{
  "input": "waveform_16khz",
  "eps": 1e-08,
  "max_precond_dim": 1536
}
Rows from block 3 of a small sound classifier, named by matrix and row number. Each number is 128 + 24 x the weight over its row's rms, rounded and kept within 0 to 255. All counts start at 0. Numbers have three digits each.
After each channel's rows are labels from the 100 clips, of 14976, where the channel reaches its highest value: "loudest" is the band of the loudest frequency at the time of the peak. Only what is clearly more common there than usual is listed. The data: acted Russian speech (Dusha).
# conv: width-3 conv, stride 2 (model.blocks.3.conv.weight, 128x128x3, each kernel summed), inputs 0-63

conv.119:121123134118105175111141147133110146145097136189119109114138157128144125106170127136129138120115122123157153130092111159113129110144130133131142148155103137106111133135143190121177129165123091
loudest: 500 to 1000 Hz; 1000 to 2000 Hz

conv.30:102118157152124111117120142163163138090138122095137116140134091123105127134102126146132128148099124112108120124139132196092105130107093086119110153108123133123150076137165113098114079122136149
loudest: 250 to 500 Hz; 500 to 1000 Hz

conv.61:093102144157107162120114103170122125116113120142089132143161151118092105096102102108087086129096124106091135110142150149086091140105093116102101142117113105114165081117137128124120121107141127
loudest: 250 to 500 Hz; 500 to 1000 Hz

conv.67:105110164138151140151103120196139154141135139131167103121099163155118125130143087130143139158136128117115171094094105122107143081169126105158120139150137109132104152163088137092112103090114158
loudest: 250 to 500 Hz

conv.51:121165153084105140139123115130156107123094126136109113107097123152117131082125111095106104079122116144132169120095144124076096120129130076169098107145102115144058112143112121131104126147127081
loudest: 500 to 1000 Hz

conv.31:132139176197116089102116128133126142104138139099119145134152163105118115115126141160119102122139129128121099125136181146117119164101092130124132187127139141147187122164176116127116092113132146
loudest: 250 to 500 Hz; 500 to 1000 Hz

conv.65:115114144179107146104117128175127104164113090160108154151176175121138105119175118148126131125090118105144116090115148159117137145136084134109147159114137115134169142149144152121165147136113154
loudest: 500 to 1000 Hz

conv.107:171165084102139134177119146093099129089135154119143108147115118133101114119152167123104139128150172201136116146137125135136121125155150162142150128187108144123131140074138127165114121099138098
loudest: 500 to 1000 Hz; 1000 to 2000 Hz

conv.111:092142139100110174111131126169129109134130135161106134083131163154140144119177111118096166157153135142140162121138144180118148131182111129127188143137100136137116163173134159124154134113136104
loudest: 250 to 500 Hz; 500 to 1000 Hz

conv.66:130118110110082149138152156148172150152178166106144157171105089117103144145125118150142137154118145087169129130135124142121155125146126127096131110105164134160162102123133102119140137137133128
loudest: 250 to 500 Hz

conv.28:136130081104125125136138098105101106118100142126118082114126082126110136112142122108109111113120122131151102131126116110146093101113103129150115116104106100102115104057106092119125117114145129
loudest: 500 to 1000 Hz

conv.16:180150151146114140082133115116128104115127131125115109075107168109164151144122136125095122125174127137101146135098124112154128135116091152125150145152080151146104137121152134148136144115124147
loudest: 500 to 1000 Hz

conv.109:146111111122105147141116095172107132111093181165159082107103079104134133120091077121139105100136093102173132143125132110124127099146124118138131113085087123146105077174103158106157156151129096
loudest: 500 to 1000 Hz

conv.115:143186137123114103096121117105161118102108127092108142098154103121160166126107175103102122098128127115146123121110158105138105141110124139103161141125113118118120156126145103133142103117113122
loudest: 4000 to 8000 Hz

conv.84:105145142114089103124131162094130137113132104107155179138145071111077112104090152133142077123086161101126130160135164125131154148099131089095080146129129144164143116123150089152076111123152120
loudest: 500 to 1000 Hz

conv.25:140130172209133117120112115153135115114073116108115134120141169141118116113136135126111109120132120099131125106125146137139111136096121112131144191121100105114166129163162110128114126122101194
loudest: 500 to 1000 Hz

conv.54:116098129141105159118099106189144122127150083143092114139122136125144129112148089133109153186093091128068143102112100172121113120131126125123137133093120113120158109140132160094137113128097147
loudest: 250 to 500 Hz

conv.52:145153100103174145190109114108108121117080131138090128103121121116125133118124187111109101087146106155096110117082117095105106111134125098182091137141091107087119134093101097140082134117119110
loudest: 4000 to 8000 Hz; 2000 to 4000 Hz

conv.98:135135082118138141143120087110107131118098102141066102096096138145133120107161131122090130109120113169092098102111105105138135116155115152133141168122094117095111155083102158136132127125119120
loudest: 4000 to 8000 Hz

conv.14:153129125100107092097145160081102134090114114091143155090150079111110113133070142158110114093138144085099109167134134114130114156131103124084121113134119136145132096128146100124104118128165109
loudest: 500 to 1000 Hz

conv.38:113109123120093145136138136127125154143161122079166148147129102140094135143086125156144120133077148117148090127137141146129150120147130143086073103142173120125153134118149083125146141151121119
loudest: 250 to 500 Hz

conv.95:105079115125089119129139115111068124190146141136136126129126149164170112118155110129148179127133125109129125132146106122136099109123118166132135096119147090120168133122142179080144115181117125
loudest: 250 to 500 Hz

conv.112:137168151109119116119120140148133129168100114117123205110155178145184132121178163124129147126118160136172127153117133133124111165117156154126147159172124144149128137159177109146119119137140127
loudest: 500 to 1000 Hz; 1000 to 2000 Hz

conv.34:167150126110092104123150165074092153110115144120149128134141100104104101127108158137126076125178137126127129195135147120138129146093140091121076130137124152161133125092144099127105115163168119
loudest: 500 to 1000 Hz

conv.44:166116120164121129121142129167172188146183141137136149151119139149153150134151115126169158144116116152094075128149117124169145112118141180127170121120101114096116164089129143112144142152107143
loudest: 250 to 500 Hz

conv.53:173156135115103100104157163122089143132117154108176143100162128092135092075109185133100118125144148112121119151110182118146095158121124136121117125156125155128097108117157119156104119122183094
loudest: 500 to 1000 Hz; 1000 to 2000 Hz

conv.39:099111141141103139096118090176114142135101153146116118136129116101161150123124098075107090143111107079151125133107128123122109128119095123109150113113116144130184106165130122123112069105099139
loudest: 250 to 500 Hz; 500 to 1000 Hz

conv.81:148147116092119143107135102163158117142118157157168162125116137131159145088179125096134155144083145107126143093150125136132119115134130176093182096144109125152096120097134148150157143172131101
loudest: 500 to 1000 Hz

conv.104:135105104127107165106106130146097137132136118156097085103107087142106166126132069140114168154129089133075118098123125122098118103175143149104155124091129108101130115146090149104129146100106139
loudest: 250 to 500 Hz

conv.122:135136128113113128125141168101136114131136136101152178167137084128097105142087157167135097105130177103144131119114155154140137160109109124123094131119170154157141127150156084125104110100173106
loudest: 250 to 500 Hz; 500 to 1000 Hz

conv.15:132117168111126104093130174122134161109099123099132154150167113112080122111106124168124094122136160121121118144123173145100130160115112086121052136157117155167169109126153115143123071128151157
loudest: 250 to 500 Hz

conv.9:171095097120105117098107124137113161118106118111136131148107106156146133122103088114108181101125107088079109123155105095152115104146127198110182110116112097099134137141116088139124108098126148
loudest: 500 to 1000 Hz

conv.64:125104153170128133106083110152107096120151100127084142142134140187104156155131114133140089163128110149109152106097109146132136122106109111133119165093137133129156140183134141121116089136094169
loudest: 250 to 500 Hz; 500 to 1000 Hz

conv.74:124096103150102149095121115151177144129140113159152111144095113139130165147131111139163151146108132127163122104138097105143145082144105106100138094097147116120140119141101130095115119178100195
loudest: 250 to 500 Hz

conv.78:147123129144072127093148125115116130125157135098142166192127127149129113119143093117120120156130133119148113132182100118116133133115142135091130158145158134142166133163154126151125108165124155
loudest: 250 to 500 Hz

conv.5:146141081060123102147121118089126129139116130109141164110109106079134159131163164092108125146115140126154126122108113104155119140139140154119161104105154125118137120090102103122116153106125108
loudest: 4000 to 8000 Hz

conv.125:144150144147092084115180147116118135109106100128133163132145100113128097133119163156094109154182148096104168173145155164144129142147106145128123170154121152157147106134178108183134099142147145
loudest: 500 to 1000 Hz

conv.62:112089122140080154089082110152100126152154127130108135156120128110075091114141087132114104140116115108140119106130093181115156135131129137108086128085124119147151120167128122120115093125099120
loudest: 250 to 500 Hz

conv.42:149101084133113154090156131145166112127115148187136120129101129138168142110111123145123143151140130074136157146103123093156150101115125151112118118111108136147127106124108169148173108162132122
loudest: 500 to 1000 Hz

conv.48:179123155125125114111164133126154138163160168099129109143092113142119173147097083143123132103143117116145107142138083109158126079099108177138127095102124129141134149116104114102126125105122150
loudest: 500 to 1000 Hz

conv.89:143202145083140127153132121128096091120127114132123142094127110135124113158129173095111117143151126133103144122097180144094146145138163115152103123166113147131098146103114115160109139102137072
loudest: 500 to 1000 Hz; 1000 to 2000 Hz

conv.10:134094130146114185107108108138125112121103171173107097131102125157130151139133071137128150169126102135128125120094110148116133058152120119118111133115102123110106132177122165110105123121099118
loudest: 250 to 500 Hz

conv.41:125118141179098131100132110090114109159151139123115117128087156159161167168154123132194124115132095096168129115114139107153160108125099129112128140098120123141142161123105117113132138129124165
loudest: 250 to 500 Hz

conv.23:122093134121102104104115086144149114139157109115139114152126131167131130166116099099164112112098089090149101102092137144097132098098106145081115105110118094103139151099103109116110120110107159
loudest: 250 to 500 Hz

conv.19:138113106082100104092140142099142122137087140094179143119162103113095101122115103124118088112120104113111097126133159106122113144088096137083098114118118137132109098112145098136107100073137120
loudest: 500 to 1000 Hz

conv.103:082083154142132126106114102128146091138150098131106127146110129127139121113133114148148136143115093136119149095120097154104115140096103094125133156115137109111143084164148151116120139125091114
loudest: 500 to 1000 Hz

conv.97:086116102104134156133118116125145096129131113143103099107088129146100132124173092103084165123111107157117148099108097131088110107147159145133151110121094101102095158114120175115177137093099083
loudest: 4000 to 8000 Hz

conv.92:098083119122132161122114130138143115103111088171091123116098165103107086108122132128126135137112125143112178144132096117113106113127147126139152141103129092124097093115138172094136160161111083
loudest: 1000 to 2000 Hz

conv.100:109127151110131110106121116125171139138120148138113129138090088148097164152082108109153095098147121069133096135153099127157185097097114123108070124128151145132166126144113107111105116137113145
loudest: 250 to 500 Hz

conv.50:137132117130140126130117123127141143119129169123143115129102095132144179134122121094144114107133130118139141160153092107182138123082112171109144122126115116114125133077103122114169100162161108
loudest: 500 to 1000 Hz

conv.40:124139171170103109093122140126101143119142106098127140162129144131129134142087134134157125162113136104120120131110134119114115147117111096096104169147120113150151117127162102122119104153131175
loudest: 250 to 500 Hz

conv.86:127085101159111136120109125115104098140113098162127125121083175115077139100126141155110085103093125099143116111125132109126120103096112111125121139126135112127167119149116141123137135145109164
loudest: 250 to 500 Hz; 500 to 1000 Hz

conv.3:130132113126095122118162148169174158140150124135146164160157124128121109124140122133134123177152158096146149112147132150121142125143139162116119131125149126123141107166101128142123135145124131
loudest: 250 to 500 Hz

conv.58:136139114163103124102163159142103123169186128125127121129100118142124166207134138144183144128154124112165131152109121142134182133118101128082110124127129168160145120140134109131126103130159123
loudest: 250 to 500 Hz; 500 to 1000 Hz

conv.94:122119187116109095114116144147146131146128108134124134155162122102109133127093106122131093138116101083132115081115104138107179130126079123115092133120127127144166122162119116109102103120117169
loudest: 250 to 500 Hz

conv.88:153140089111134123122116120142129140163136091115103140135129152125129150166154131122138144113146100149153141159159128140175151130113130187112155115121094124133146187125120139116151114142140102
loudest: 250 to 500 Hz

conv.124:119110113178107117119125148122114125195162101123110140157099110153130138162135137153173143116157104131143096102139115140142179122127125140121138173131149127145146163097122115130107124122123164
loudest: 250 to 500 Hz

conv.106:107149149114095122146135096157158113090136111132070118135106150156104158120135149101142116145149133147133151120098109154112160114136104111113128143133112138139128169182119139130097148100099108
loudest: 250 to 500 Hz

conv.96:116124147102107110117124114124133151104138161127138147125177106093124102106072097129100088175101119086112127125105129180104116139110123148106109149114157105134174089127135127112119124109111124
loudest: 250 to 500 Hz

conv.13:131148100116122134115177133099118103160132105127112151123109113123148156198128148157161152098137132135161121137129124103136165118132143147127134125122132124159115167096136114135117101123138158
loudest: 250 to 500 Hz

conv.113:092102117153127139150103133151156095136105091143134141146124149123112090123157123122121111139088104150133139111137105131105104109103145135136160115089113081119183150106114134097131126171096133
loudest: 500 to 1000 Hz

conv.7:099118116144110098103144095117155086189172120084122137147134168174145166147183117128179149132119115118144084136110107145157157123120131132136187102116137149107151182108132125128124112125115154
loudest: 250 to 500 Hz

conv.45:142180140092127137137138159114129132083123127145118202111123115086103120098154182146111114143123180126105140170112143143119115160109110102138139134193145152135137101119165120172122167129147082
loudest: 500 to 1000 Hz; 1000 to 2000 Hz