Rows from block 2 of a small sound classifier, named by matrix and row number. Each number is 500 + 25 x the weight over its row's rms, rounded and kept within 0 to 999. All counts start at 0. Numbers have three digits each.
Before each channel's rows are labels from the 100 clips, of 14976, where the channel reaches its highest value: "loudest band" is the band of the loudest frequency at the time of the peak; "top examples" is what is common among them. Only what is clearly more common there than usual is listed. The data: acted Russian speech (Dusha). In brackets: how many of the 100.
# conv: width-3 conv (model.blocks.2.conv.weight, 128x128x3, each kernel summed), inputs 0-127

loudest band: 1000 to 2000 Hz (63); 500 to 1000 Hz (28)
top examples: emotion: angry (61)
conv.106:493481507468464535488529473499490446473534490523521511529480456488468480489522495465519485492488466477543470465477471490476505540507486442531513518487472480483513509497496490531541496549473463498489506459484486458489477497500487478506510478458468482482458459508466508484473473516479495470535462523473508518496490493446476486483509532552513519508512499526482483444527515494468489501510

loudest band: 250 to 500 Hz (96)
top examples: emotion: angry (50)
conv.82:509494487488541481491475538497468550483485560493485475489482515495490494497519499533496481461497512493472490516490537491510495486489505521509470486479478496493449476471510468482488478487470529515478473546518546565486501539501497515492461544573508462520485550469543465514532531492521500483488523478542521487523482514528532502485510480508480512471524480487477489529484451530504474473498

loudest band: 1000 to 2000 Hz (45)
top examples: emotion: angry (62)
conv.46:498520459561497543499486473489441490507471514473482540536459511490497464507506502500515457524490514516519513480478494470529528560499514500496505535513498507516504458506492521507502467531529517495505510489493431508497484506454476513491537480493459520468476494525490501500479485524507506455540465524473521472451513517474482494512516523501523502480489489497461551448535445494514489510518

loudest band: 250 to 500 Hz (89)
top examples: emotion: angry (52)
conv.55:501498507530535476486497442513514460488448526522460471479451488509527504463513465521488467480481546491470510534548449512507467479488505483465493517416508531475450514451464512490517491511476462501476481510466494496491513476504507496500466481466500534508475531492482456492505506516471485500499504463456496516518504500535552502492461458502497516520493498481493489509489509501487488499498

loudest band: 250 to 500 Hz (78)
top examples: emotion: angry (52)
conv.34:466511508508513500485480491493475470488482481490520485483453523485496462473465500497493494473528506504513505515516525520514487496503473487517486514473503521499417483505485489513532497511484505509480453496496509525484484508518460464509506527540536522463422509505515427503518495492507508452501487468514450497539452516433503520524486492492508483481476530512447473511476514483485491440495

loudest band: 500 to 1000 Hz (68); 1000 to 2000 Hz (27)
top examples: emotion: angry (55); emotion: positive (42)
conv.58:529522471492528511453493466501461530489499507525529517564494519469485493525549493545514512483499498503488489505492518504529541514501529517526478514516485483505453521524526481544493451551490530487500466509544491515474482540486445483491516514518488496497440520490509457486501508500539511465554479537523507485511467488465515515510514514562501541503516487511477506501483484539492493473492

loudest band: 250 to 500 Hz (80)
top examples: emotion: angry (52); emotion: positive (40)
conv.121:506529467501545481505483465461491535509471505464499499496492524494487464495517483511499497485497507505492505514536528493567482507506512552510495498529491521505445504506535505493497476489507516504490465530507538567526519526494495513497468534532517478511444557491525453486517539464542492437489514483523495480472464508484562522507488495505500532471509481484488533512462474525483517478505

loudest band: 250 to 500 Hz (90)
top examples: emotion: angry (53)
conv.41:514488493463512476512473522490465521479446515488502506487454478467495464490510489505433451441485495494473450511557493489488487489473512525499486462512488511492445485472511463515497518490470524511485467518514522558505490525502476545507473525533510471491499521496504461498532520478537493503496531495557511509523498479470526513472484488521482521480499496495453478531474485501487487444498

loudest band: 250 to 500 Hz (95)
top examples: emotion: angry (51)
conv.92:493499496529519483487491483489477516513466530496486508486490505502493516502501493534498467465484527520464500520532519483490481520501496542512471489489506488525452499491481509460491525486511526523482486527482554560502474520499525494504456534557535482564455566510551470535504521468536539464460506473530505501516499488504551524496471452467505510483493508500481500502486464466514522509485

loudest band: 250 to 500 Hz (49)
top examples: emotion: angry (54)
conv.99:498502497544520541502507528468515484529467479496477513463416491528503477463464459517473475459536518500483481514526498494537516487516510552482527489472523499509473490500458506508503496465496514510495481487445531509500526496491512541456493520543522475564507545469518498484500515469496480511496526490498463530465493506533503524512470487458488487518469529485481469518494485457490502474505

loudest band: 500 to 1000 Hz (46)
top examples: emotion: angry (52)
conv.84:501536511478469557478520498527468489473505470516542512516491512488482478530526523475541513476496502525541501490473463541521496543477535460502495533503479491544511526555514475513534499528522491530516530513526484520479517492511496484521531510480471506519499462518478514520489472515482512488545487555470527480510477493448505543512535526546523509487528491531523516468524480518501529536527

loudest band: 250 to 500 Hz (53)
top examples: emotion: angry (59)
conv.77:491512540468507473524495591519527474507509480515504498482479519509500503521505500505460492500531497537428478491535484502518483455473513492482541473488514546512491507495501465491511523483477498471516522506515541487556513487536518564494474487497507472497560510473522539500547481452493515481496527497505501508501487487518481528493465489490479497509517523498554463492511516480474468486469

loudest band: 250 to 500 Hz (71)
top examples: emotion: angry (59)
conv.74:490496501505492489551484515485533489477516484483487493512520515533547504495487481537478499542542510491472484504485474490474484476483468479464560477455502529524529510499520503499498521519465491466556570496477479506554548499490535543516481467500491488535548509509494541505506485520467503499459521483493502531481538471489489483493488468488475530551488518480541489495532503492481500540499

loudest band: 250 to 500 Hz (60)
top examples: emotion: angry (55)
conv.13:484488485493483484487480579500512495495504535504482449484485497497493537494500468582498481494522478494411481529514490516518481471488477494468522476461501533503490477496517483478473516476492510463500505483485539516496495508515506548488481531501513487485483524463521502513514509487479499536482542468493484503524504466517476495488432484485452485515508544485490459535481494470487452499500

loudest band: 250 to 500 Hz (54); 500 to 1000 Hz (33)
top examples: emotion: angry (44)
conv.115:510471493500526493464479513458482534482484564497492516483492461447461527493514494473517520483478482526475510502502497489521546482483522545519463500534484512512532508457525510456488497480515535498493473527533498525510462522470476462500462516493490475518473499480478465467533479475543484469468479515515509468519461488512477517470469507516461476441498484483462483491500457536485475521502

loudest band: 250 to 500 Hz (60)
top examples: emotion: angry (54)
conv.93:471487537472530466506486521490506511458476483502520464469503509492494507480478498487443505526473488524517476510559486498494502448449499524487505494507461496464480485451560468479492492498462463489484486511505560555522522491546517540504475492513520498488527489498502511516509488500536483482465499470511470521541499455513525500465490532475477480517492485501504476506471522453469535471490

loudest band: 250 to 500 Hz (56); 500 to 1000 Hz (28)
top examples: emotion: angry (58)
conv.17:505473491477502448486528485487496494472514500487499515494490495508468506483525498503460470494516468524510426457521459507506514466472496494494513476508483513492496500503530480515512510497431468480490514492455515500534502507492542488476468490482506457534496516470514523490482505465525485496518519521506527544481470472471481521438475468510425494558504517525511464486507522483462496445493

loudest band: 250 to 500 Hz (81)
top examples: emotion: angry (42)
conv.43:502500452482518467499467495453469561517504478480497474496519505537474476522466479521479531543469498477518530510527482457528507483481495518479468525534509473484536481489510463485509468492498480474495480493501499523465520507462460493484482480505488472469508531478493483481476496525478479459524464496549479436466505493516519485515558490494523472470509450493503513520489488520511507533446

loudest band: 4000 to 8000 Hz (68)
top examples: emotion: angry (51)
conv.116:472497466500486533497507506453440478483468437478503515512513506504532462480477506453502544561495490475593501520510481501534502512450473478506444518523473522468529478493485498490493508489498480469539519488490501497493499478509450473505533483491487500479488460489508525504482512488461483513488517497516473483496515527464478498498528519465517498527485495473500529473523492476501524517546

loudest band: 250 to 500 Hz (67); 500 to 1000 Hz (31)
top examples: emotion: angry (44); emotion: positive (39)
conv.123:497470509493472462441504523509527476505456516489502507467468473448474527488496503507529461472465467514497510482492528505474492474481491503498466464462483507458495494441479529469493491457480512513441478493480484479479470506529521494492482487505540489465456484452526480485487524457501533502489539466455523497525474518498473512480470473477473490495506463507476472526476502489466467496499

loudest band: 1000 to 2000 Hz (55); 500 to 1000 Hz (30)
top examples: emotion: angry (62)
conv.6:509523497500482536515475497498494497483530484493545517519523490481487490507494498466506477486491522494544476471497487499539515581488502491517487518518495492490550484506495516565529486538480463461496511477482464525487500496483477485490567508504460484491525466528474514526505498508474465492554494522490514493510544493457468498509553508537531514480496463518463526481551515502490474551518

loudest band: 4000 to 8000 Hz (56); 2000 to 4000 Hz (30)
top examples: emotion: angry (52)
conv.68:516500449494482563493453449473473485479503489476517521516493479452476505477501474490502478476480486504549481478490455479539512591477500492492508502509504513496501482509458486508526463524542467461477480466501480480489494467501501456468530467460485475466486485511489467489491506498481497509545526517506492485460496505456477464492519487515515496464469513486471499486510473514464485493508

loudest band: 250 to 500 Hz (51)
top examples: emotion: angry (53)
conv.39:498498499501479468524517504511545470465554508497485444483506489503469527514503477446482493504501449486510502491523458505496515458499487464500494545492463524495487497533458538485522528503462484532497544462503471470519519488498539528509507499497530474502519457493495484518498467478476475534466528522473540521534478479480450525459493494483467469538497531527536468484495526478478504508488

loudest band: 250 to 500 Hz (58)
top examples: emotion: angry (52)
conv.126:515509526495485502473498516504543463498493534472457487475502489513503537511467501469523469476494480494513487476508438526513512478488531475480532505464505525505510493504483527499540530482521471506519541485485477508498521473524539514491500493490471480520537465482469509512491493476478516532501521522415525526510489459506465484464463467478462480557470536462513475505479504476473477553489

loudest band: 4000 to 8000 Hz (44)
top examples: emotion: angry (53)
conv.44:506478479486484509491472460455462490451533455460516497501505541504470437454472480477510520497497465479520487481492470482538509521485488505512516526505466494506498485514464467524548464529479501476480506457497480465513517478467456491465554477467460467454536520510465488498493501517485515469498512491514482517464499509466472472493533510518516485506482505455477523499521499484461498512491

loudest band: 250 to 500 Hz (61)
top examples: emotion: angry (48); emotion: positive (40)
conv.54:484523472512500497491489453479502516528498515463515541489504525485479469480491492503524521500447520511472520535505557476554484520511506537492524530525473500526526468492444481516488493494537529442492495475546481523498488516486498514486533512494503517519463559471540497504506511485478494487488507498535519457463500538517571499510517513504485518455500472512452544487505518532481510514500

loudest band: 1000 to 2000 Hz (43); 4000 to 8000 Hz (25)
top examples: emotion: angry (48)
conv.104:494485480490484489468486513469485483506502504494452511490426467489461505485499488522507465475465478495480508498483499486474472488482462483477489448502460482455490471468488477485469452432491512476492465466502478467463449509479470475486490460515471500507456464496494483466464478509502504493480489488490483522544515521441477483511502479496516464459484506497456517500513470482521473505507

loudest band: 250 to 500 Hz (59)
top examples: emotion: angry (48)
conv.66:467501522497500461558465506508517503497464447495496478468500484516532473500488525460514497463503510523441508509521482497442462489473474465498513480471541517507480483533502458489452495443489469483526499504490517508539524486505513518497473516470524502499557502492487546515508501512501493448461464479479483466481557484508491519507461512467482497480503471469516488486501502492491482489453

loudest band: 250 to 500 Hz (67)
top examples: emotion: angry (51)
conv.12:475502497473514502515483563503481492531493525471507476459474505491502496478481496510483485463524514487473494522565539476476466516480469501509483476468514511505467492533517463466490510467433495505481468482486559526513531486465514503469460538560494488491479495509518470514491490481511512482469514486508469483496452480525496506500452493494488473510474496491531457511520485443480497447509

loudest band: 4000 to 8000 Hz (25)
top examples: emotion: angry (50)
conv.122:513502486524480474474513468476545443475543491509478547477485503461467518465486485483468498524506474458506486499487466485509523492489529486494469500511446508500487481477510498501530498511509498516500535447487476462506469475444497479465478477471476471513495465498471496464475498510489491497558509541470567509483483501449463504493512499495475490493477507488511506462476480456499474491549

loudest band: 250 to 500 Hz (57)
top examples: emotion: angry (58)
conv.50:509497528478526476477490545504531519496450509500486493498534525532479495532517499532535510495477477501513472488515522517514483485469493520487488488480477478518533508462493489469505533493506488504485523496502519523434480521489493513504475530504555481498493535495534528502536513476512505576506548519521481441506544442544515500471462512478492507425516511519484496513537495506487515515461

loudest band: 4000 to 8000 Hz (36)
top examples: emotion: angry (59)
conv.117:533534474468508530510468458478522510469516489467522517514537513481476475495500478455502527555469489480562520500498489475551512509479493496518474557552491485503550475536475501523492454500543501511463514469518504496494508482498466503496530487500497492452515471513505503480488482544474487514522484485500491488475493520474500486500586535505548511488493482491499539502526499495490488516471

loudest band: 500 to 1000 Hz (48)
top examples: emotion: angry (55)
conv.8:516505508460556481453518522549493514477466553548519488538472502497473525526530525518509476462508519526480485517511497568522554490480526517514477476475494493488479537490528546512523522520507486537480479524500508530507507515524496488530495503498505526492470522503528499531528521516504545488538501546506512516532453521479501518483509503512464507522539504530484497525532513501471536467534

loudest band: 1000 to 2000 Hz (50); 500 to 1000 Hz (34)
top examples: emotion: angry (64)
conv.26:543505492456479571502492492474476498507510483502541506556522499521496471515497494501513490513495502496535516470488476516539522558539521503539496549502513465494515499490534491539567463540525510483514491508469486471454509505479502481497545490488474517530490509527479471506476494529514530468548486500487510496526512539464519500506517488561545512496498514520503515475531485501491457519524

loudest band: 4000 to 8000 Hz (35); 1000 to 2000 Hz (32)
top examples: emotion: angry (59)
conv.4:505506444522495535499461503482470490536488503489510543513483499470503465494487498453506500493466510482554548473473507496500501549518509490493498517514500492515506475515494479504538457522516486474500488479506474494474488516479474467471538483467487546466505501531494492511472496545505490494541495498519492456488499525441497486528555521519566512470505469469469532479529455520552507515520

loudest band: 250 to 500 Hz (55); 500 to 1000 Hz (29)
top examples: emotion: angry (45)
conv.19:485471512479436470502524499534507447484541495504495473499460472486480517488498486479506487457481476461493474454460513491475531467493485503509482474513471482475469522483501511508516519514471514524492505462493498454476472474496520509478460465500436484516518457486445518485463492493480486493492522551446530496502465470459472507476494503498488473520497492511504465455496520488489462474521

loudest band: 4000 to 8000 Hz (32); 1000 to 2000 Hz (29)
top examples: emotion: angry (46)
conv.33:518505472521473532494478493450446526505495501494485535492470521473502480501494496495518488511491502495523543484478537468518514517493492500526473527519500485503531489509470467539494466507552520504489475494489496495440479506468439451476521487529499532492497499512524508500479504535498492458514484518514471460484482541462523491536545512511515551471505491479462559492569500531513487527483

loudest band: 1000 to 2000 Hz (45); 500 to 1000 Hz (36)
top examples: emotion: angry (48)
conv.67:507526479506518497547462467468425479516484469483484548504505512519525461520488517497508506490471529475502531525466500504493506484517494493476479517500546464499494486501499473485493479498503474475522480482468464494463518513477446477475514476487494529457484513514493460494479458535491488425481463488486490469466538535468502499540512484487518510451480497487478513461509463493544508481483

loudest band: 250 to 500 Hz (48)
top examples: emotion: angry (42); emotion: positive (40)
conv.63:463480502490530435476494525475499526494498492466508516468473471439471521471475484510488486491478474521515449494549522489486489467495500513490491509521481525459464482492542494473485495466483477521464475517499531540478494490509508516473467531527504469506469500462542482506490520485519498485467528519513517489485482499486522501471509469473500460457478477486459501525458472476485442457536

loudest band: 500 to 1000 Hz (43)
top examples: emotion: angry (71)
conv.110:520497534478481506468516485498490500446484494518486485497493520496466493461516510506499454487550463508478497481519488516499478486460488525511447478472478478496478530491466461482522470491485464507480492526461526485500525517506487465485504509503496485502462494491481497500498506424546521455444472495481501529515427477526500526467472500517468479547504464521538490491489516540455512498498

loudest band: 250 to 500 Hz (95)
top examples: emotion: angry (61)
conv.24:479520480535549534473486522473509527504459521480520485496465518482474489478486500529504501477499502519477502544531539498507482491500482555519508504512450487493465475459524505494486507463521533500453446520500532533499499525483523516484496525547532486489464540490569493501522518515515479481485500467556514535482497514519513510522493502499499487453502466502445518529513472508473467470527

loudest band: 250 to 500 Hz (74)
top examples: emotion: angry (53)
conv.101:539490498492497491492486524483444527490482560475497501490499516493487493502510469496513491481469500524459505472506564492479528480495508500493476493508493469489468502472492487482469488487511532504476454506514516559437471537468497479513512523567528523514506506478536493498514502478558501510499475470521521453512489478503553529495452478513484538444496514496449514520492470526484490496504

loudest band: 250 to 500 Hz (70)
top examples: emotion: angry (49); emotion: positive (39)
conv.2:502540490492515463482489513490529529556483524520455490486536516513501504502493472525477522487491482485456528528486486474453509458484458479486515476459518519474519510473516500522485460441517489457509477527463494516511492497505525483517514511499556476453518553506525515494471561490472492493511528501503520493488540530472539494508464435507488500483521498512496491546498466512489486527498

loudest band: 250 to 500 Hz (71)
top examples: emotion: angry (56)
conv.27:516505548452485490507561518523516522511462482495470489484455458493512539527504536499527522488532521546505502484535496558475489503487509507501490532497461469535522534531509488505520529479496462545494485530529468477500500505492520460560498495482495503525478539514510532557520518518497562469508479484457508511524501527530510520524520510493497511510532494529470513487517520518505531490507

loudest band: 1000 to 2000 Hz (52); 500 to 1000 Hz (38)
top examples: emotion: angry (54)
conv.89:528468502512481524480527474460443481487513481479521552500479523518493464494501497457482502529478493471536520490462485488545535549494506501515447503522477434493476485482499508567500486500495501526462480483481534483471505506490454530463501482485499477472490494486480452496468500503518460456512472509512475472521487532490492495537534514532517518509489486456460531491477508519510516481507

loudest band: 1000 to 2000 Hz (47); 500 to 1000 Hz (47)
top examples: emotion: angry (63)
conv.102:511474496523472521458518483499457489459528499506527511546472499473466482492516518483487475463516481472544487484474469504522527520481515510496512531512464485462486488500512529557536455535490494490458464511501471503462491524513470465505516517502437480452452512493482463487489510510531492474507504516510515495507460486445510490497547521566518526514519514518473507497515507520488486465511

loudest band: 250 to 500 Hz (57); 500 to 1000 Hz (33)
top examples: emotion: angry (55)
conv.119:538495520522479470477530497536511498488488512528463479498457487470450543494520524481448511494488447492501485471529477517467482420465526523529462466501493505499464526498525512494497506453479487552456500509474501493504519520545509482499457511497473505487492489451500510489506495483514475479473529526498520494508463471464500529493503522451467500498498510528515529497464544489488518471499